From a checkpoint of a small sound classifier: 2.94M parameters, trained on acted Russian speech (Dusha).
Rows from block 2, named by matrix and row number. Rows with one number belong to one channel. Each number is 500 + 25 x the weight over the matrix's rms, rounded and kept within 0 to 999. All counts start at 0. Numbers have three digits each.
# convs0: expand pointwise conv (model.blocks.2.convs.0.weight, 768x192x1), inputs 0-63
# convs1: depthwise width-5 conv, stride 2 (model.blocks.2.convs.1.weight, 768x1x5, trained with AdamW), a 5 kernel
# convs2: project pointwise conv (model.blocks.2.convs.2.weight, 192x768x1, transposed), outputs 0-63
convs0.154:490513512453498499509458495538457469473468501519515500494490467457514463501538511465508498540514490445505483513495459503455452452513490521514510497500508466486508478489501464503530499495486539
convs1.154:509514479545483
convs2.154:499515483495436540488522502491513521510542498534543524512482476527511491509525525531480479477499494507497505523454500483511490542487514510468477470513474507529515481488488518503492517504459501
convs0.155:475476504493469464540478506481469512483509494496470520471471498478502526503512529488507500486533493503491520483475488509524522502497475534468495510460526490495525484500516510453521499514485531
convs1.155:525521530518520
convs2.155:555495520520499521503512480498472515494451512475492512495500535516521502505472459472530479455462489556505514539521527515493508483504500474488485494543486519540486500512490476513466504478494511
convs0.156:523525527539490529500481520478487492495512529518535446514533468490467516507470530514489478481512458462493542464518483502459454495489476520452481492518462472446481518477522500507507501472516513
convs1.156:495468495511535
convs2.156:517493510490532520498509491503488454484572520515503515482475480507472473480517504525518514497511497519508435517521517525485523482497523520493493452483504516446520462510509526515503457521459498
convs0.157:473488470544498472451511481574502479509503447502524517473491487486491502505459507505524499466485490491505524495471480472470501499543505503548483489508496486505465486520474500508515481479477481
convs1.157:502471471466475
convs2.157:505455493464530496480520505518530491536496460479511483487479523464506478501520501493472527520474480468477523524515495526454511488481501508436465499555507501529578489540513487515489478487563460
convs0.158:492508495520499494552470513487534522482486524496483519503503522487463470485489521529500528456500486523490479440486533484520456518491503500489499517500503534486515491524527496499482506476498521
convs1.158:495503521541532
convs2.158:487490498502502500464538467480502509507464488497506513483503500483523513527491505495522532482448506514534473527511508494495502482504504491515473498508543531497495475551494475489522479480515466
convs0.159:494484483511595509463512461473502461508529507518502485439464490469514505470496491528510559506533503522506461497511533490508466516462512514518509535503503453505500477503497485505469489499511464
convs1.159:489490528525475
convs2.159:481529478497502485502490482497555505464497505485496451482483504490486479515504496531495469504475500503535502486488496473448483484501522477441516514510526505525495493508462508501443442502493575
convs0.160:470491515490487483515496514526474532438509511463470484530485455498531513483556487539513493526538470516504548478502457462483435511472533494490483495518537485476500516547514523538523560464499480
convs1.160:540504517473483
convs2.160:509488528452543462528530511491512554510538485490521547505506489460504525471467554489509513466470497485490548541480501467502496527529496512480476511491476520574467475462556482507543477507484477
convs0.161:476469518521566527545443455482522466509471490497561474481463502449461507509517528505514535521504510532506553483508540499484503496497506491509449441543512446503517494478504558487517496523506498
convs1.161:474511513488436
convs2.161:495458496476504526497476505489501510512486521521464522448552529507500546542546512475531506505525511449507486499526455509517539472527505488447477509479499497542455517508458514502461497463546498
convs0.162:466493498506490480528463483528523514460530486553496479453493476520507499497521483500522491507518515489521516474501498514499462498499495541483495472475513470482487489518480498535497533551471488
convs1.162:506483561508520
convs2.162:498505494454497507551468487483428517536466507526484485448506512531486515510517506541503485494501503486488524529463485502507528475526471491519494505500473527482444461524503443516517481452502501
convs0.163:486504508469479522531493484461486525492488462513473475471520491497491512516523572517529513519519501526532466544517493465462537504537537495474492499477469468510448497474482482479489472512530544
convs1.163:503540510464499
convs2.163:468508472505535449529477511516510500545486500529449479462513505514475481515479524456511513434467482488505499489524497504482521487471439497537503510470488452508523511537483540498515485504468471
convs0.164:478470470493500512514495476529498471483492511540493490510508520503486505554467498546532461490454466506470493484469458487535527477497513492511506510515464512509460549503481500494491527521527490
convs1.164:509520520478464
convs2.164:511514497528512459482528536491527540487473506468517502459466466457545488489499451516444469483503457453482451487525520473506482522485519553502501480509497501556510526471519471509478475491481564
convs0.165:482512481486488475501497532464482532482543519490490479523489499529481486475465484515497512526523590499491509485474502484505479473481484474483518504502482475464561500492475512496516515490507519
convs1.165:540529498484512
convs2.165:538502521507512556514525474521446467537518517506536510486529442495490460506503517496480477509532489490481493484550478506446558503495493491520482503511505468517500501501509484497535487496492504
convs0.166:483493509494489510469462485486482552488567484511467523485488493483503498512493500467500496500513505493512505559540470513516516460517474509466517526513473473518454538515521482488459520493481490
convs1.166:474480465502517
convs2.166:445546470482514530504455470488506517510471447488478498486512524509491510479492511486494526427548505477488496519461494495543517485512536463498515525487502511506487493472475524527493487521548506
convs0.167:496475518551531496514462465439496521473483532530517465467508508493489516497514475531505526507507480467541499460512483523471521529445544512505562477491523529545509527505518473484483460495459478
convs1.167:468469494525515
convs2.167:526483497499520452406548508493517500549480491510478504513536492496497543472537487501473484522476494493478528516488517486499480516533489528476499517505545470462502576486480532449531510491472523
convs0.168:509492507492508468463481480496478504509511517471460485476527503515465522481475536570500493534524491508508481508499482467482492488492500515534499525500479523502477517468477513449541511497504452
convs1.168:506542518507474
convs2.168:535518518483482529509548472515507447472497484462441508523494507517547517487529490517481478510474436488506516481498516524519507509533509508490521542498445466507522544530495550482526455510509521
convs0.169:516446524472549504522516514494532499478468510502460484484519437492548500516475519542504496460504493504495493494498500474441479467475508489488499499500474531473513491488480518526490482512483458
convs1.169:514541496526480
convs2.169:486502501456506495495481505479521522486469514521508506524512491497463502477458483439517497513473526549518469518504534463513496532525471513517475522490500459509481470487502491533496478489507493
convs0.170:490527492501447479511480484504549531462430512509511509511495469489482517467503466527457510492528527474476498500532502511490542550490507501513451473461529504479509504497477546522490470541471470
convs1.170:470484530502487
convs2.170:493526476479530524459514500479514493500535486498485482476458524514504486538480485460497459468509510534479475532503477512523548478461472486547515518506485495482487482499508465515512490509462532
convs0.171:471486482476487544534515438494450518480488484483512494466550554534487541507523511512502558504507505496503480436489489456483533488492522549518512483499483513508494543524472477459458467504509516
convs1.171:530518489473485
convs2.171:517508527505448482544449492527500532478487513487501523538528508462453494457513494515509483460518463445490461556530514477486517523503523541534562478464459478517518517504479548529519474496483495
convs0.172:495536494489503521516549492467481478483490469530458462517565487503509527522549541500502438535508524496497503452480478477480479531537516506505525453507485481499495481459504565486466488448469516
convs1.172:490473521493470
convs2.172:475479497476514449494535474520502493496533491532527509458567545479483462526528469508497504491460436531471526522491505512476516476569528470486467467520501542498480505475530468468508511504468492