From a checkpoint of a small sound classifier: soap at rate 0.0018.
Rows from block 5 of a small sound classifier, named by matrix and row number. Rows with one number belong to one channel. Each number is 200 + 40 x the weight over its row's rms, rounded and kept within 0 to 999. All counts start at 0.
After each channel's rows are labels from the 100 clips, of 14976, where the channel reaches its highest value: "responds to" is what is common among them; "loudest" is the band of the loudest frequency at the time of the peak. Only what is clearly more common there than usual is listed. The data: acted Russian speech (Dusha). In brackets: how many of the 100.
# convs0: expand pointwise conv (model.blocks.5.convs.0.weight, 768x192x1), inputs 0-191
# convs1: depthwise width-5 conv (model.blocks.5.convs.1.weight, 768x1x5, trained with AdamW), a 5 kernel
# convs2: project pointwise conv (model.blocks.5.convs.2.weight, 192x768x1, transposed), outputs 0-191

convs0.296,178,226,199,276,205,175,187,186,180,182,190,219,158,248,144,227,127,189,213,186,181,192,164,190,180,163,179,213,132,203,151,249,221,171,175,221,160,186,154,147,195,231,237,153,194,206,257,176,255,196,248,178,228,238,145,199,265,137,206,215,181,297,260,189,195,182,109,214,153,185,197,273,149,235,194,81,208,187,212,242,188,170,162,258,175,254,283,198,143,154,173,213,164,219,178,225,201,203,221,163,239,242,230,188,214,210,154,180,200,197,209,211,233,170,154,195,231,204,183,146,140,249,178,142,146,251,181,234,173,232,227,223,224,178,165,168,161,257,143,173,212,289,238,210,242,179,153,250,178,210,187,271,209,141,210,212,237,216,185,241,184,195,212,220,221,154,284,216,219,157,198,150,190,169,112,113,172,268,264,236,141,267,221,168,259,221,177,268,165,164,102,127
convs1.296,169,137,167,205,244
convs2.296,198,284,170,237,228,199,185,233,188,243,180,234,166,213,237,242,209,229,230,183,159,156,210,198,196,223,264,251,160,252,295,235,180,231,168,248,215,200,264,245,190,214,183,155,174,184,169,215,238,175,178,196,194,177,167,227,214,234,244,223,224,206,168,289,200,231,197,189,208,175,140,156,182,218,172,213,229,143,160,240,189,212,251,233,177,250,160,191,222,160,176,235,237,241,246,168,119,178,190,176,145,275,134,99,317,143,162,185,221,231,252,215,250,240,166,216,207,218,198,183,177,186,263,219,283,228,193,214,201,163,188,245,158,158,197,213,303,179,203,162,149,135,218,207,281,251,284,167,157,191,126,241,247,237,263,214,176,220,189,225,191,159,185,274,240,208,123,154,190,173,146,119,180,258,263,216,172,194,214,226,244,237,283,210,248,213,201,186,245,231,204,245
responds to: emotion: positive (53)
loudest: 500 to 1000 Hz (25)

convs0.23,204,184,226,224,156,239,129,151,209,251,170,249,206,193,146,177,186,198,210,254,211,216,145,192,168,211,200,182,247,272,204,227,199,165,165,214,205,123,250,115,240,128,198,211,161,224,152,214,149,195,239,174,220,215,181,226,244,214,125,233,225,191,205,168,209,230,153,213,230,244,218,201,172,162,225,254,250,158,308,202,222,186,214,128,129,203,205,147,230,253,198,204,220,242,232,147,216,240,193,285,167,281,210,302,138,225,259,201,178,227,254,235,127,194,136,185,238,148,179,175,214,230,212,232,218,245,242,161,240,219,139,235,191,221,229,227,223,138,189,213,182,224,174,142,195,197,238,213,107,190,243,298,188,162,186,167,219,118,166,142,191,209,238,233,178,278,181,239,109,258,225,158,213,241,176,159,149,212,171,181,230,177,136,205,186,219,233,259,242,178,271,223
convs1.23,283,205,199,176,178
convs2.23,191,191,193,179,253,213,251,126,231,174,175,242,227,159,186,212,192,201,182,175,140,225,246,202,201,191,172,185,244,133,227,313,229,247,213,251,146,290,162,247,223,202,270,255,149,229,108,121,195,191,236,193,158,180,164,226,171,226,260,249,211,252,173,159,175,210,250,236,284,247,223,212,142,137,212,113,244,266,207,136,172,199,195,228,176,187,196,203,188,186,210,153,158,173,207,129,207,256,266,164,253,244,229,185,195,192,262,197,215,218,179,137,131,193,205,218,191,258,224,259,186,208,160,97,257,295,228,196,164,202,167,206,171,171,231,212,197,273,218,260,246,249,192,228,191,221,157,193,205,189,265,204,195,244,227,218,180,174,182,216,224,214,216,213,234,184,188,233,245,180,176,229,180,145,213,152,163,238,165,193,174,168,169,219,281,165,232,309,224,242,125,191
responds to: emotion: positive (39)
loudest: 500 to 1000 Hz (27)

convs0.649,188,227,126,212,206,123,145,182,223,162,232,144,164,227,173,132,189,199,261,250,193,210,148,205,195,232,178,260,196,193,215,211,135,150,151,200,254,227,228,159,203,163,149,173,183,232,188,187,185,170,223,173,143,155,213,257,111,167,175,215,224,208,184,212,268,166,213,212,224,241,215,183,199,217,173,178,245,132,205,239,141,164,157,259,247,164,185,209,158,189,121,245,79,178,226,207,196,227,241,247,176,161,219,170,180,134,233,306,227,170,256,259,166,174,166,248,233,152,159,197,208,179,174,196,190,169,210,252,259,174,214,231,213,182,201,219,203,186,167,172,143,181,247,196,225,183,170,190,190,279,276,253,149,131,212,204,151,191,198,150,149,167,163,241,252,216,233,272,182,230,192,120,258,157,274,208,278,165,157,202,130,182,258,205,163,233,202,128,143,201,160,264
convs1.649,165,226,221,170,131
convs2.649,184,220,187,209,206,251,171,179,243,161,167,219,197,192,260,95,278,205,226,259,172,212,146,222,237,198,171,198,232,205,209,178,162,182,165,105,224,229,218,157,229,253,219,174,207,183,149,262,190,147,213,214,225,192,200,204,227,133,224,168,207,175,158,179,191,218,126,274,209,141,190,213,155,264,192,214,163,221,143,158,258,211,227,234,148,217,148,207,197,175,250,203,164,152,202,152,205,187,153,293,216,220,158,91,230,277,212,188,215,233,174,182,153,200,207,175,208,175,233,296,181,178,119,173,206,226,258,122,164,219,121,218,156,152,219,194,236,247,228,270,209,207,191,175,222,207,273,141,142,208,198,244,242,172,214,204,118,208,183,256,217,206,211,232,136,194,233,211,232,255,211,158,207,123,225,218,129,168,216,206,257,157,223,311,253,280,155,223,225,198,168,195
responds to: emotion: positive (61)
loudest: 250 to 500 Hz (56); 500 to 1000 Hz (30)

convs0.305,145,219,244,205,170,228,260,266,238,210,176,179,201,218,208,202,182,151,149,181,225,207,180,205,260,162,287,167,212,164,165,221,168,178,186,267,267,201,201,215,242,238,138,166,208,185,228,197,107,174,121,202,239,170,121,222,212,212,172,152,203,187,203,255,173,174,239,186,222,240,241,237,278,200,181,157,196,256,160,262,129,212,206,176,204,178,176,304,215,231,246,217,172,179,290,168,178,311,145,196,177,298,221,160,193,152,181,216,138,214,219,210,253,145,168,168,104,231,152,215,214,147,132,205,249,192,212,150,130,216,148,190,188,269,139,195,232,214,190,242,189,182,214,205,129,172,220,160,192,234,200,166,232,202,127,184,168,227,231,230,164,148,230,150,104,208,218,189,227,212,163,121,156,173,181,230,215,152,236,264,218,220,213,181,203,139,237,200,234,179,200,159
convs1.305,175,252,210,144,239
convs2.305,205,225,158,206,202,147,154,222,221,126,176,295,228,250,185,129,239,222,189,186,178,178,169,200,181,202,202,151,180,164,256,237,261,188,192,80,206,196,197,226,226,244,135,163,170,168,205,228,232,230,182,222,208,177,245,202,208,161,176,148,271,249,261,179,165,156,227,183,165,180,251,135,169,183,281,182,236,197,205,229,185,294,197,200,191,217,190,228,209,270,290,169,197,245,187,235,209,204,189,199,208,208,166,137,275,224,190,197,104,246,209,242,202,188,209,182,194,207,142,300,122,178,203,171,176,180,236,218,215,205,91,199,173,138,178,157,161,171,233,232,210,97,212,191,283,182,142,226,260,194,218,181,106,181,185,221,224,217,203,155,126,201,186,212,182,187,138,183,204,233,188,138,163,249,223,143,136,204,234,141,171,176,216,196,166,142,253,211,179,122,196,198
responds to: emotion: angry (51)
loudest: 4000 to 8000 Hz (34)

convs0.18,177,179,187,230,202,182,183,177,200,239,130,243,148,191,239,224,166,232,234,161,175,247,194,222,207,229,253,219,197,165,247,183,202,244,145,161,208,211,229,213,273,272,166,184,204,105,264,162,188,160,164,168,165,145,182,222,168,214,166,185,209,233,206,171,163,236,178,172,192,192,206,252,126,185,265,236,199,228,139,233,186,300,236,270,159,214,178,191,225,205,213,256,233,199,300,187,214,198,196,186,157,235,259,213,204,182,200,186,143,258,271,130,258,195,139,176,201,178,231,216,167,288,206,248,188,181,206,117,218,190,214,231,201,214,158,208,187,287,170,197,298,207,176,215,135,148,140,188,232,204,188,154,282,256,160,218,219,214,256,254,256,243,150,289,234,237,199,239,207,220,213,273,186,262,183,212,147,187,218,232,143,196,247,200,159,126,172,229,207,158,235,99
convs1.18,163,209,136,220,246
convs2.18,155,141,214,200,167,226,156,290,167,203,221,194,159,229,260,132,151,184,219,114,121,137,146,144,254,249,122,201,240,163,222,202,242,220,198,204,185,246,146,166,209,154,157,180,225,202,247,165,140,120,159,200,309,219,174,228,186,172,198,306,184,218,181,174,216,252,252,157,257,229,219,224,209,173,191,200,172,87,294,213,122,135,212,244,108,185,206,190,161,272,216,197,262,229,206,205,176,217,150,186,202,210,221,198,160,197,195,177,198,249,253,189,209,147,186,247,188,255,225,154,218,253,216,156,282,214,183,201,116,213,208,153,199,158,228,205,201,221,164,265,246,220,221,203,210,188,146,170,251,210,215,215,202,207,249,203,164,179,167,202,229,201,270,198,190,209,186,135,270,184,209,199,195,186,177,221,192,211,211,151,119,234,265,160,220,221,147,219,170,247,176,231
responds to: emotion: angry (54)
loudest: 4000 to 8000 Hz (29)

convs0.49,169,199,207,192,165,203,201,182,210,149,236,239,279,180,170,208,199,183,227,229,192,135,222,195,255,241,179,185,150,206,161,327,219,209,145,206,259,232,261,211,194,229,202,162,254,141,204,240,180,181,159,221,182,194,193,211,152,236,194,214,158,195,203,128,161,239,204,237,193,242,194,186,182,180,178,250,202,239,203,269,113,261,224,283,194,249,148,281,128,197,188,182,203,232,224,246,204,237,174,136,192,173,189,180,213,242,227,147,209,163,139,195,237,187,157,226,251,266,209,183,211,194,125,193,208,189,236,193,102,140,165,191,191,218,189,283,249,165,169,189,196,147,135,134,188,241,206,106,199,271,217,235,198,194,118,178,134,176,209,216,98,206,199,104,220,266,180,220,196,203,231,256,240,215,193,287,131,159,195,232,220,196,193,164,238,210,248,245,261,239,241,234
convs1.49,153,152,173,242,233
convs2.49,256,229,237,200,207,262,189,187,175,184,187,96,214,251,159,115,228,196,178,218,258,185,244,217,185,181,203,300,258,188,178,212,254,242,279,212,209,176,163,188,180,189,255,255,176,207,180,170,179,184,257,274,248,188,190,242,243,161,226,214,153,221,217,206,205,172,115,227,201,200,273,244,207,163,201,184,295,230,196,194,171,204,244,230,218,205,211,155,185,299,266,188,135,233,143,237,214,267,260,198,146,154,236,154,199,208,270,195,178,165,169,173,210,134,142,180,87,210,87,165,141,247,205,242,192,171,253,223,154,287,227,208,234,242,216,213,231,171,215,224,259,138,187,186,140,193,241,219,222,174,224,203,210,141,204,228,204,182,201,132,205,258,188,200,234,128,203,222,155,151,236,163,162,283,178,233,189,177,214,161,187,225,167,223,179,237,168,188,210,151,233,203
responds to: emotion: angry (51)
loudest: 4000 to 8000 Hz (47)

convs0.747,188,179,282,125,219,177,184,229,206,221,233,184,191,213,153,220,205,136,222,228,157,262,272,268,125,276,267,228,183,183,157,179,202,250,222,224,192,180,174,264,288,172,232,225,163,301,183,247,219,152,171,227,168,193,178,207,190,271,153,231,191,173,193,265,174,241,203,218,233,194,249,232,260,172,210,181,171,261,140,249,187,200,178,147,206,158,176,190,192,191,203,211,142,225,180,196,247,249,162,198,255,215,191,278,189,173,112,192,175,178,263,153,219,94,167,164,175,186,232,237,211,210,225,150,284,172,201,137,235,268,265,163,250,193,170,132,272,251,210,162,142,155,221,191,172,213,202,263,213,177,169,192,179,203,215,181,175,172,233,209,240,180,175,220,151,217,206,216,209,195,280,144,157,142,165,175,172,258,151,199,224,153,219,228,220,154,254,285,203,273,223,225
convs1.747,203,142,210,241,146
convs2.747,206,165,170,167,148,248,218,106,274,199,185,178,224,164,185,205,202,220,188,115,153,222,210,232,210,191,136,159,179,303,272,159,215,131,199,223,234,196,261,178,199,262,225,270,230,147,207,223,194,223,154,159,208,216,169,290,184,209,241,148,121,179,162,140,168,240,229,198,145,208,171,149,275,157,255,265,191,195,171,289,207,200,234,280,219,189,206,185,240,172,156,225,235,167,206,228,201,193,185,230,145,185,113,225,274,213,221,184,200,234,178,183,130,202,213,250,143,160,155,279,211,144,242,190,189,139,159,227,226,189,224,153,168,192,194,217,139,203,188,204,222,137,204,237,233,173,207,160,218,227,257,157,172,178,200,190,233,205,197,305,219,149,192,148,210,215,138,184,221,197,197,152,192,260,189,183,269,270,198,256,184,217,232,240,193,274,211,252,239,115,218,195
responds to: emotion: positive (60)
loudest: 500 to 1000 Hz (31)

convs0.418,137,200,170,189,259,232,204,270,169,213,235,154,215,188,258,151,223,202,210,169,238,174,192,161,101,154,162,248,219,203,206,230,184,241,149,240,196,185,206,276,139,199,124,238,205,231,238,170,189,202,192,224,180,220,235,172,250,199,188,222,236,229,240,232,313,239,230,156,267,181,154,212,264,182,204,215,269,196,147,250,178,158,83,166,179,185,236,261,210,182,182,178,191,174,234,180,128,244,167,209,228,165,206,200,155,228,200,208,270,168,214,144,237,112,251,177,248,185,192,144,196,218,254,202,195,191,306,201,256,254,174,156,184,219,204,212,152,206,244,194,196,168,183,154,205,229,189,241,207,272,165,151,250,116,205,214,126,234,161,196,163,267,244,326,204,159,176,193,222,216,232,248,206,183,222,244,141,219,202,147,127,191,206,196,187,166,198,194,169,134,160,168
convs1.418,128,224,242,183,186
convs2.418,168,225,226,278,207,228,166,216,242,194,193,258,231,160,251,237,204,194,252,204,207,179,244,242,198,227,222,166,143,210,180,185,174,198,125,177,236,176,182,273,198,238,163,141,144,164,201,148,166,233,160,236,183,255,153,251,193,165,175,163,196,237,151,213,189,151,287,198,102,167,189,206,198,213,200,217,180,123,218,193,197,188,223,225,133,244,177,149,196,226,180,224,217,223,214,160,253,190,165,152,163,225,180,226,255,214,206,224,126,246,175,263,211,262,216,204,232,186,219,130,214,245,189,226,187,206,254,200,205,209,163,161,218,176,212,183,173,74,283,119,231,232,307,211,266,227,297,264,238,298,212,204,178,152,210,218,234,132,191,266,183,149,246,249,183,193,187,164,249,212,161,182,169,160,224,229,118,234,160,169,204,208,249,174,267,213,206,153,184,176,155,273
responds to: emotion: positive (42)
loudest: 250 to 500 Hz (55); 4000 to 8000 Hz (31)

convs0.180,231,208,175,175,124,234,224,97,236,186,141,245,164,226,157,132,185,140,156,218,269,184,177,162,210,208,216,151,147,216,191,173,226,120,182,133,227,216,241,170,208,150,219,214,203,229,232,182,141,265,127,194,137,240,241,259,226,187,114,156,184,184,221,243,175,209,198,218,201,157,233,170,230,126,220,194,203,228,166,181,259,239,161,199,174,137,213,170,185,156,246,258,221,168,154,148,135,119,222,201,212,225,204,234,152,206,135,215,158,165,202,198,214,213,182,172,212,204,256,196,266,249,134,221,327,179,163,227,145,192,181,243,186,212,150,204,214,203,163,205,164,173,178,173,246,203,190,146,201,202,234,184,246,198,201,203,234,149,154,191,218,81,244,117,195,144,154,275,151,166,145,289,252,186,192,185,201,174,214,206,177,228,177,135,224,152,173,168,233,235,177,245
convs1.180,252,264,204,225,177
convs2.180,194,208,203,146,171,151,172,267,184,188,245,156,217,198,237,156,180,201,240,228,117,188,142,158,203,156,223,235,191,159,145,159,204,187,174,250,248,247,161,167,133,250,188,205,231,242,221,232,158,137,304,175,149,155,195,195,210,150,229,222,249,210,252,203,275,219,210,226,211,136,195,241,191,169,233,185,240,165,174,222,147,131,200,220,227,199,175,200,194,232,235,211,179,244,170,154,264,215,199,205,150,252,256,190,197,274,197,242,199,159,183,214,231,208,115,280,236,209,187,160,242,240,203,194,193,209,210,145,158,226,173,190,238,175,159,182,146,223,131,263,155,246,250,235,172,145,225,159,179,182,147,250,205,229,217,216,156,217,187,163,175,231,267,189,234,192,257,211,218,251,176,275,112,213,185,200,123,262,306,103,165,171,205,178,181,237,271,119,189,111,207,225
responds to: emotion: angry (41)
loudest: 500 to 1000 Hz (51)

convs0.348,192,122,199,149,191,185,228,222,155,147,197,195,219,160,168,241,148,131,227,211,226,194,243,265,163,267,124,174,168,203,150,179,234,243,158,269,148,229,148,263,261,128,278,301,214,168,195,163,202,208,180,214,164,229,213,239,205,184,200,242,196,251,156,136,156,134,215,209,200,244,167,219,182,257,207,228,182,247,235,174,136,228,200,174,216,176,205,205,176,204,183,148,181,188,137,80,176,176,203,161,193,187,198,98,183,199,237,231,173,186,215,259,204,176,223,186,156,181,180,204,246,236,209,245,165,127,158,137,213,186,121,174,200,178,190,218,206,135,219,255,185,166,238,165,172,204,172,208,229,192,132,234,252,199,152,179,206,315,222,232,125,184,280,165,162,187,163,155,202,203,201,228,209,267,166,212,163,170,253,236,202,175,179,188,155,247,278,235,197,125,139,176
convs1.348,130,196,220,188,149
convs2.348,201,269,225,283,234,203,179,135,162,143,246,188,206,190,181,161,119,252,134,116,202,181,269,132,204,128,199,249,187,262,196,223,139,230,166,146,216,183,202,165,223,184,247,181,287,181,278,200,174,236,253,205,234,129,150,177,155,146,231,222,180,224,230,190,118,188,201,141,172,212,179,177,218,255,177,220,238,239,142,258,166,164,195,179,150,208,197,230,264,173,174,91,130,166,209,146,200,140,253,160,227,186,210,217,180,243,224,201,163,240,235,230,191,216,232,226,227,145,158,223,244,245,325,152,160,222,187,157,168,237,178,170,269,197,202,236,185,205,156,205,174,206,187,164,221,219,275,214,168,241,207,201,177,192,237,173,142,133,202,208,226,234,176,166,165,170,260,170,170,230,249,157,195,217,164,181,205,259,200,153,233,174,178,186,235,129,199,258,175,277,186,188
responds to: emotion: positive (40)
loudest: 250 to 500 Hz (48)

convs0.554,145,210,137,113,212,202,268,264,201,184,191,199,208,167,183,158,197,223,264,196,207,195,237,153,200,208,243,209,205,285,254,150,223,174,165,175,244,265,241,181,274,199,204,164,199,190,227,192,178,264,217,239,240,197,234,131,143,179,251,191,254,266,209,142,245,219,115,162,184,208,245,133,184,157,203,161,217,165,259,196,175,144,220,149,190,185,242,190,228,183,169,185,195,153,235,208,214,225,177,248,172,145,215,143,254,230,193,207,189,203,234,157,224,173,234,155,217,217,207,197,214,244,211,231,180,182,178,194,174,137,235,177,181,236,166,145,253,240,236,168,209,175,142,139,140,181,145,191,217,176,179,174,161,274,276,203,138,234,217,173,180,228,140,176,208,103,181,149,245,151,189,165,178,141,228,219,160,97,191,209,194,273,259,209,168,163,111,245,171,182,83,281
convs1.554,172,265,240,211,236
convs2.554,218,190,183,173,197,151,162,229,237,224,211,281,236,144,161,207,195,197,187,231,174,254,142,207,232,216,236,271,204,182,226,187,235,100,226,302,163,146,154,212,179,190,201,163,211,143,189,256,164,235,174,231,172,202,297,97,173,208,259,176,179,114,205,106,214,204,178,203,246,193,219,140,187,225,257,249,157,225,169,147,198,153,142,191,237,198,210,202,160,170,230,73,220,203,152,226,182,248,260,209,261,234,141,246,241,156,276,213,273,158,209,217,218,179,189,193,213,212,202,243,187,215,175,222,183,239,149,235,176,250,265,115,202,217,188,160,176,189,155,200,270,149,209,151,202,194,249,158,198,249,175,120,242,211,222,184,260,223,182,303,230,204,197,234,198,135,139,219,176,213,154,219,199,168,186,234,186,240,167,174,201,141,220,216,214,165,259,194,215,223,244,204
responds to: emotion: positive (39)
loudest: 250 to 500 Hz (77)

convs0.664,136,267,180,194,255,287,133,148,232,174,172,124,192,225,144,128,258,165,167,227,174,274,213,195,163,169,207,219,198,229,149,211,256,273,211,210,140,199,204,131,175,231,202,225,210,205,148,254,203,217,224,197,245,173,224,207,202,171,214,169,238,145,226,123,174,152,242,193,190,204,217,231,180,271,214,149,176,141,199,214,282,164,274,177,211,220,228,237,251,153,218,256,243,165,160,266,236,169,130,207,218,168,176,144,163,212,244,257,166,185,246,236,175,100,198,227,213,255,217,141,233,197,230,150,141,153,220,138,173,153,145,160,221,161,244,138,198,205,139,227,197,146,187,122,248,192,206,264,173,191,186,201,226,201,156,155,204,122,180,185,159,234,169,200,195,144,243,195,166,217,156,251,212,183,126,159,175,169,138,204,190,212,231,161,229,173,251,254,231,264,203,156
convs1.664,263,174,150,187,225
convs2.664,209,171,254,229,284,288,149,188,236,272,188,197,230,202,185,184,180,241,153,230,236,165,257,186,219,183,154,214,178,160,215,201,241,153,236,255,218,242,178,190,220,154,204,228,170,200,228,167,207,252,244,208,246,209,205,242,179,189,272,197,214,199,155,173,215,169,182,175,211,221,199,214,283,145,209,150,201,135,164,208,215,290,205,162,150,198,166,143,244,192,276,174,241,248,194,158,267,95,220,204,194,294,161,233,234,171,164,230,196,221,199,234,207,212,232,172,204,130,193,180,264,225,247,221,157,215,161,165,124,230,188,196,243,171,255,162,152,189,132,203,166,208,232,203,140,200,164,223,182,251,266,218,248,134,229,188,183,166,291,175,142,175,173,209,229,65,218,162,206,255,242,237,146,227,230,218,167,187,162,127,210,252,181,274,211,176,182,197,184,124,131,240
responds to: emotion: positive (44)
loudest: 250 to 500 Hz (65)

convs0.669,183,226,222,199,199,195,223,229,202,231,113,221,279,196,164,283,226,252,240,172,213,190,159,165,180,247,219,124,185,256,202,187,195,152,240,220,220,197,238,77,196,200,228,168,210,208,182,184,204,193,245,182,177,215,228,271,199,262,87,107,168,201,188,202,226,152,194,172,195,145,189,206,143,207,251,197,198,183,121,175,180,314,154,151,186,151,167,161,154,215,151,200,217,226,213,188,190,159,119,195,187,173,266,206,244,242,248,155,178,233,238,143,192,159,152,147,200,138,214,192,149,283,219,227,181,279,223,138,229,201,126,275,177,193,247,146,268,139,171,197,232,210,191,195,219,229,206,173,173,181,176,237,275,260,241,234,235,236,168,209,172,203,148,211,193,139,118,185,256,200,188,179,206,161,244,143,209,186,165,125,242,160,183,190,214,211,165,229,205,218,175,146
convs1.669,177,188,179,128,242
convs2.669,187,284,223,269,221,228,121,172,187,216,255,174,199,217,278,240,190,146,214,227,186,161,184,204,264,198,196,173,194,159,200,188,148,267,193,227,158,148,151,194,224,242,160,148,221,253,185,209,247,195,173,207,209,191,234,185,242,219,164,210,195,197,175,259,182,179,128,204,216,213,152,208,153,203,239,179,204,127,184,146,163,197,99,233,235,247,269,178,238,163,213,152,206,229,260,114,163,234,147,136,230,225,250,217,263,201,59,261,172,192,229,204,186,197,140,143,160,217,139,99,282,259,163,212,258,210,202,251,173,126,174,229,152,169,163,142,163,237,193,176,189,252,273,154,272,195,202,203,243,189,166,185,243,146,179,230,214,199,103,222,228,158,238,242,200,196,217,203,214,234,248,166,220,191,236,184,229,231,194,184,125,199,201,210,207,217,162,251,201,194,236,185
responds to: emotion: angry (51)
loudest: 4000 to 8000 Hz (41)

convs0.311,140,189,219,197,172,199,179,163,170,220,179,249,189,169,154,117,227,199,230,166,198,187,213,245,230,149,212,223,234,222,124,175,231,199,144,204,195,151,274,235,268,203,201,208,225,226,189,137,116,160,186,196,200,162,176,132,166,166,157,172,150,207,236,187,166,273,204,197,209,216,226,207,125,283,208,195,250,194,185,225,194,288,198,208,89,195,167,235,218,146,217,164,125,186,191,174,219,124,165,220,197,222,157,226,151,261,217,148,211,173,236,198,118,284,232,188,233,214,224,211,189,227,111,172,185,223,203,142,220,188,188,117,291,250,230,199,234,155,176,265,210,198,144,193,174,213,183,148,181,250,253,152,172,266,151,186,227,159,176,159,207,294,217,160,193,151,252,265,160,231,247,175,183,135,224,196,207,145,197,197,125,170,169,217,178,259,231,258,187,145,255,218
convs1.311,237,156,229,252,166
convs2.311,172,213,287,217,250,160,260,114,138,177,212,154,183,253,178,142,235,264,174,167,255,244,276,133,247,152,233,150,256,179,226,176,146,182,214,205,212,173,265,313,236,244,175,202,265,183,145,142,137,156,194,199,204,184,150,236,141,193,242,215,223,104,208,169,182,173,211,185,197,214,235,228,219,130,227,196,216,211,230,155,177,201,211,207,260,244,163,235,153,125,197,135,167,154,131,216,269,207,178,173,133,229,273,153,191,234,197,175,228,205,239,238,155,156,191,178,195,183,132,190,239,235,195,178,167,173,253,211,155,158,262,147,176,157,260,225,182,232,292,220,181,95,150,149,197,221,205,157,249,180,203,204,186,238,187,229,225,133,180,219,235,148,245,192,176,239,194,166,184,189,205,213,212,231,190,199,170,151,190,184,204,195,199,223,205,228,177,113,279,191,207,204
responds to: emotion: positive (44)
loudest: 250 to 500 Hz (47)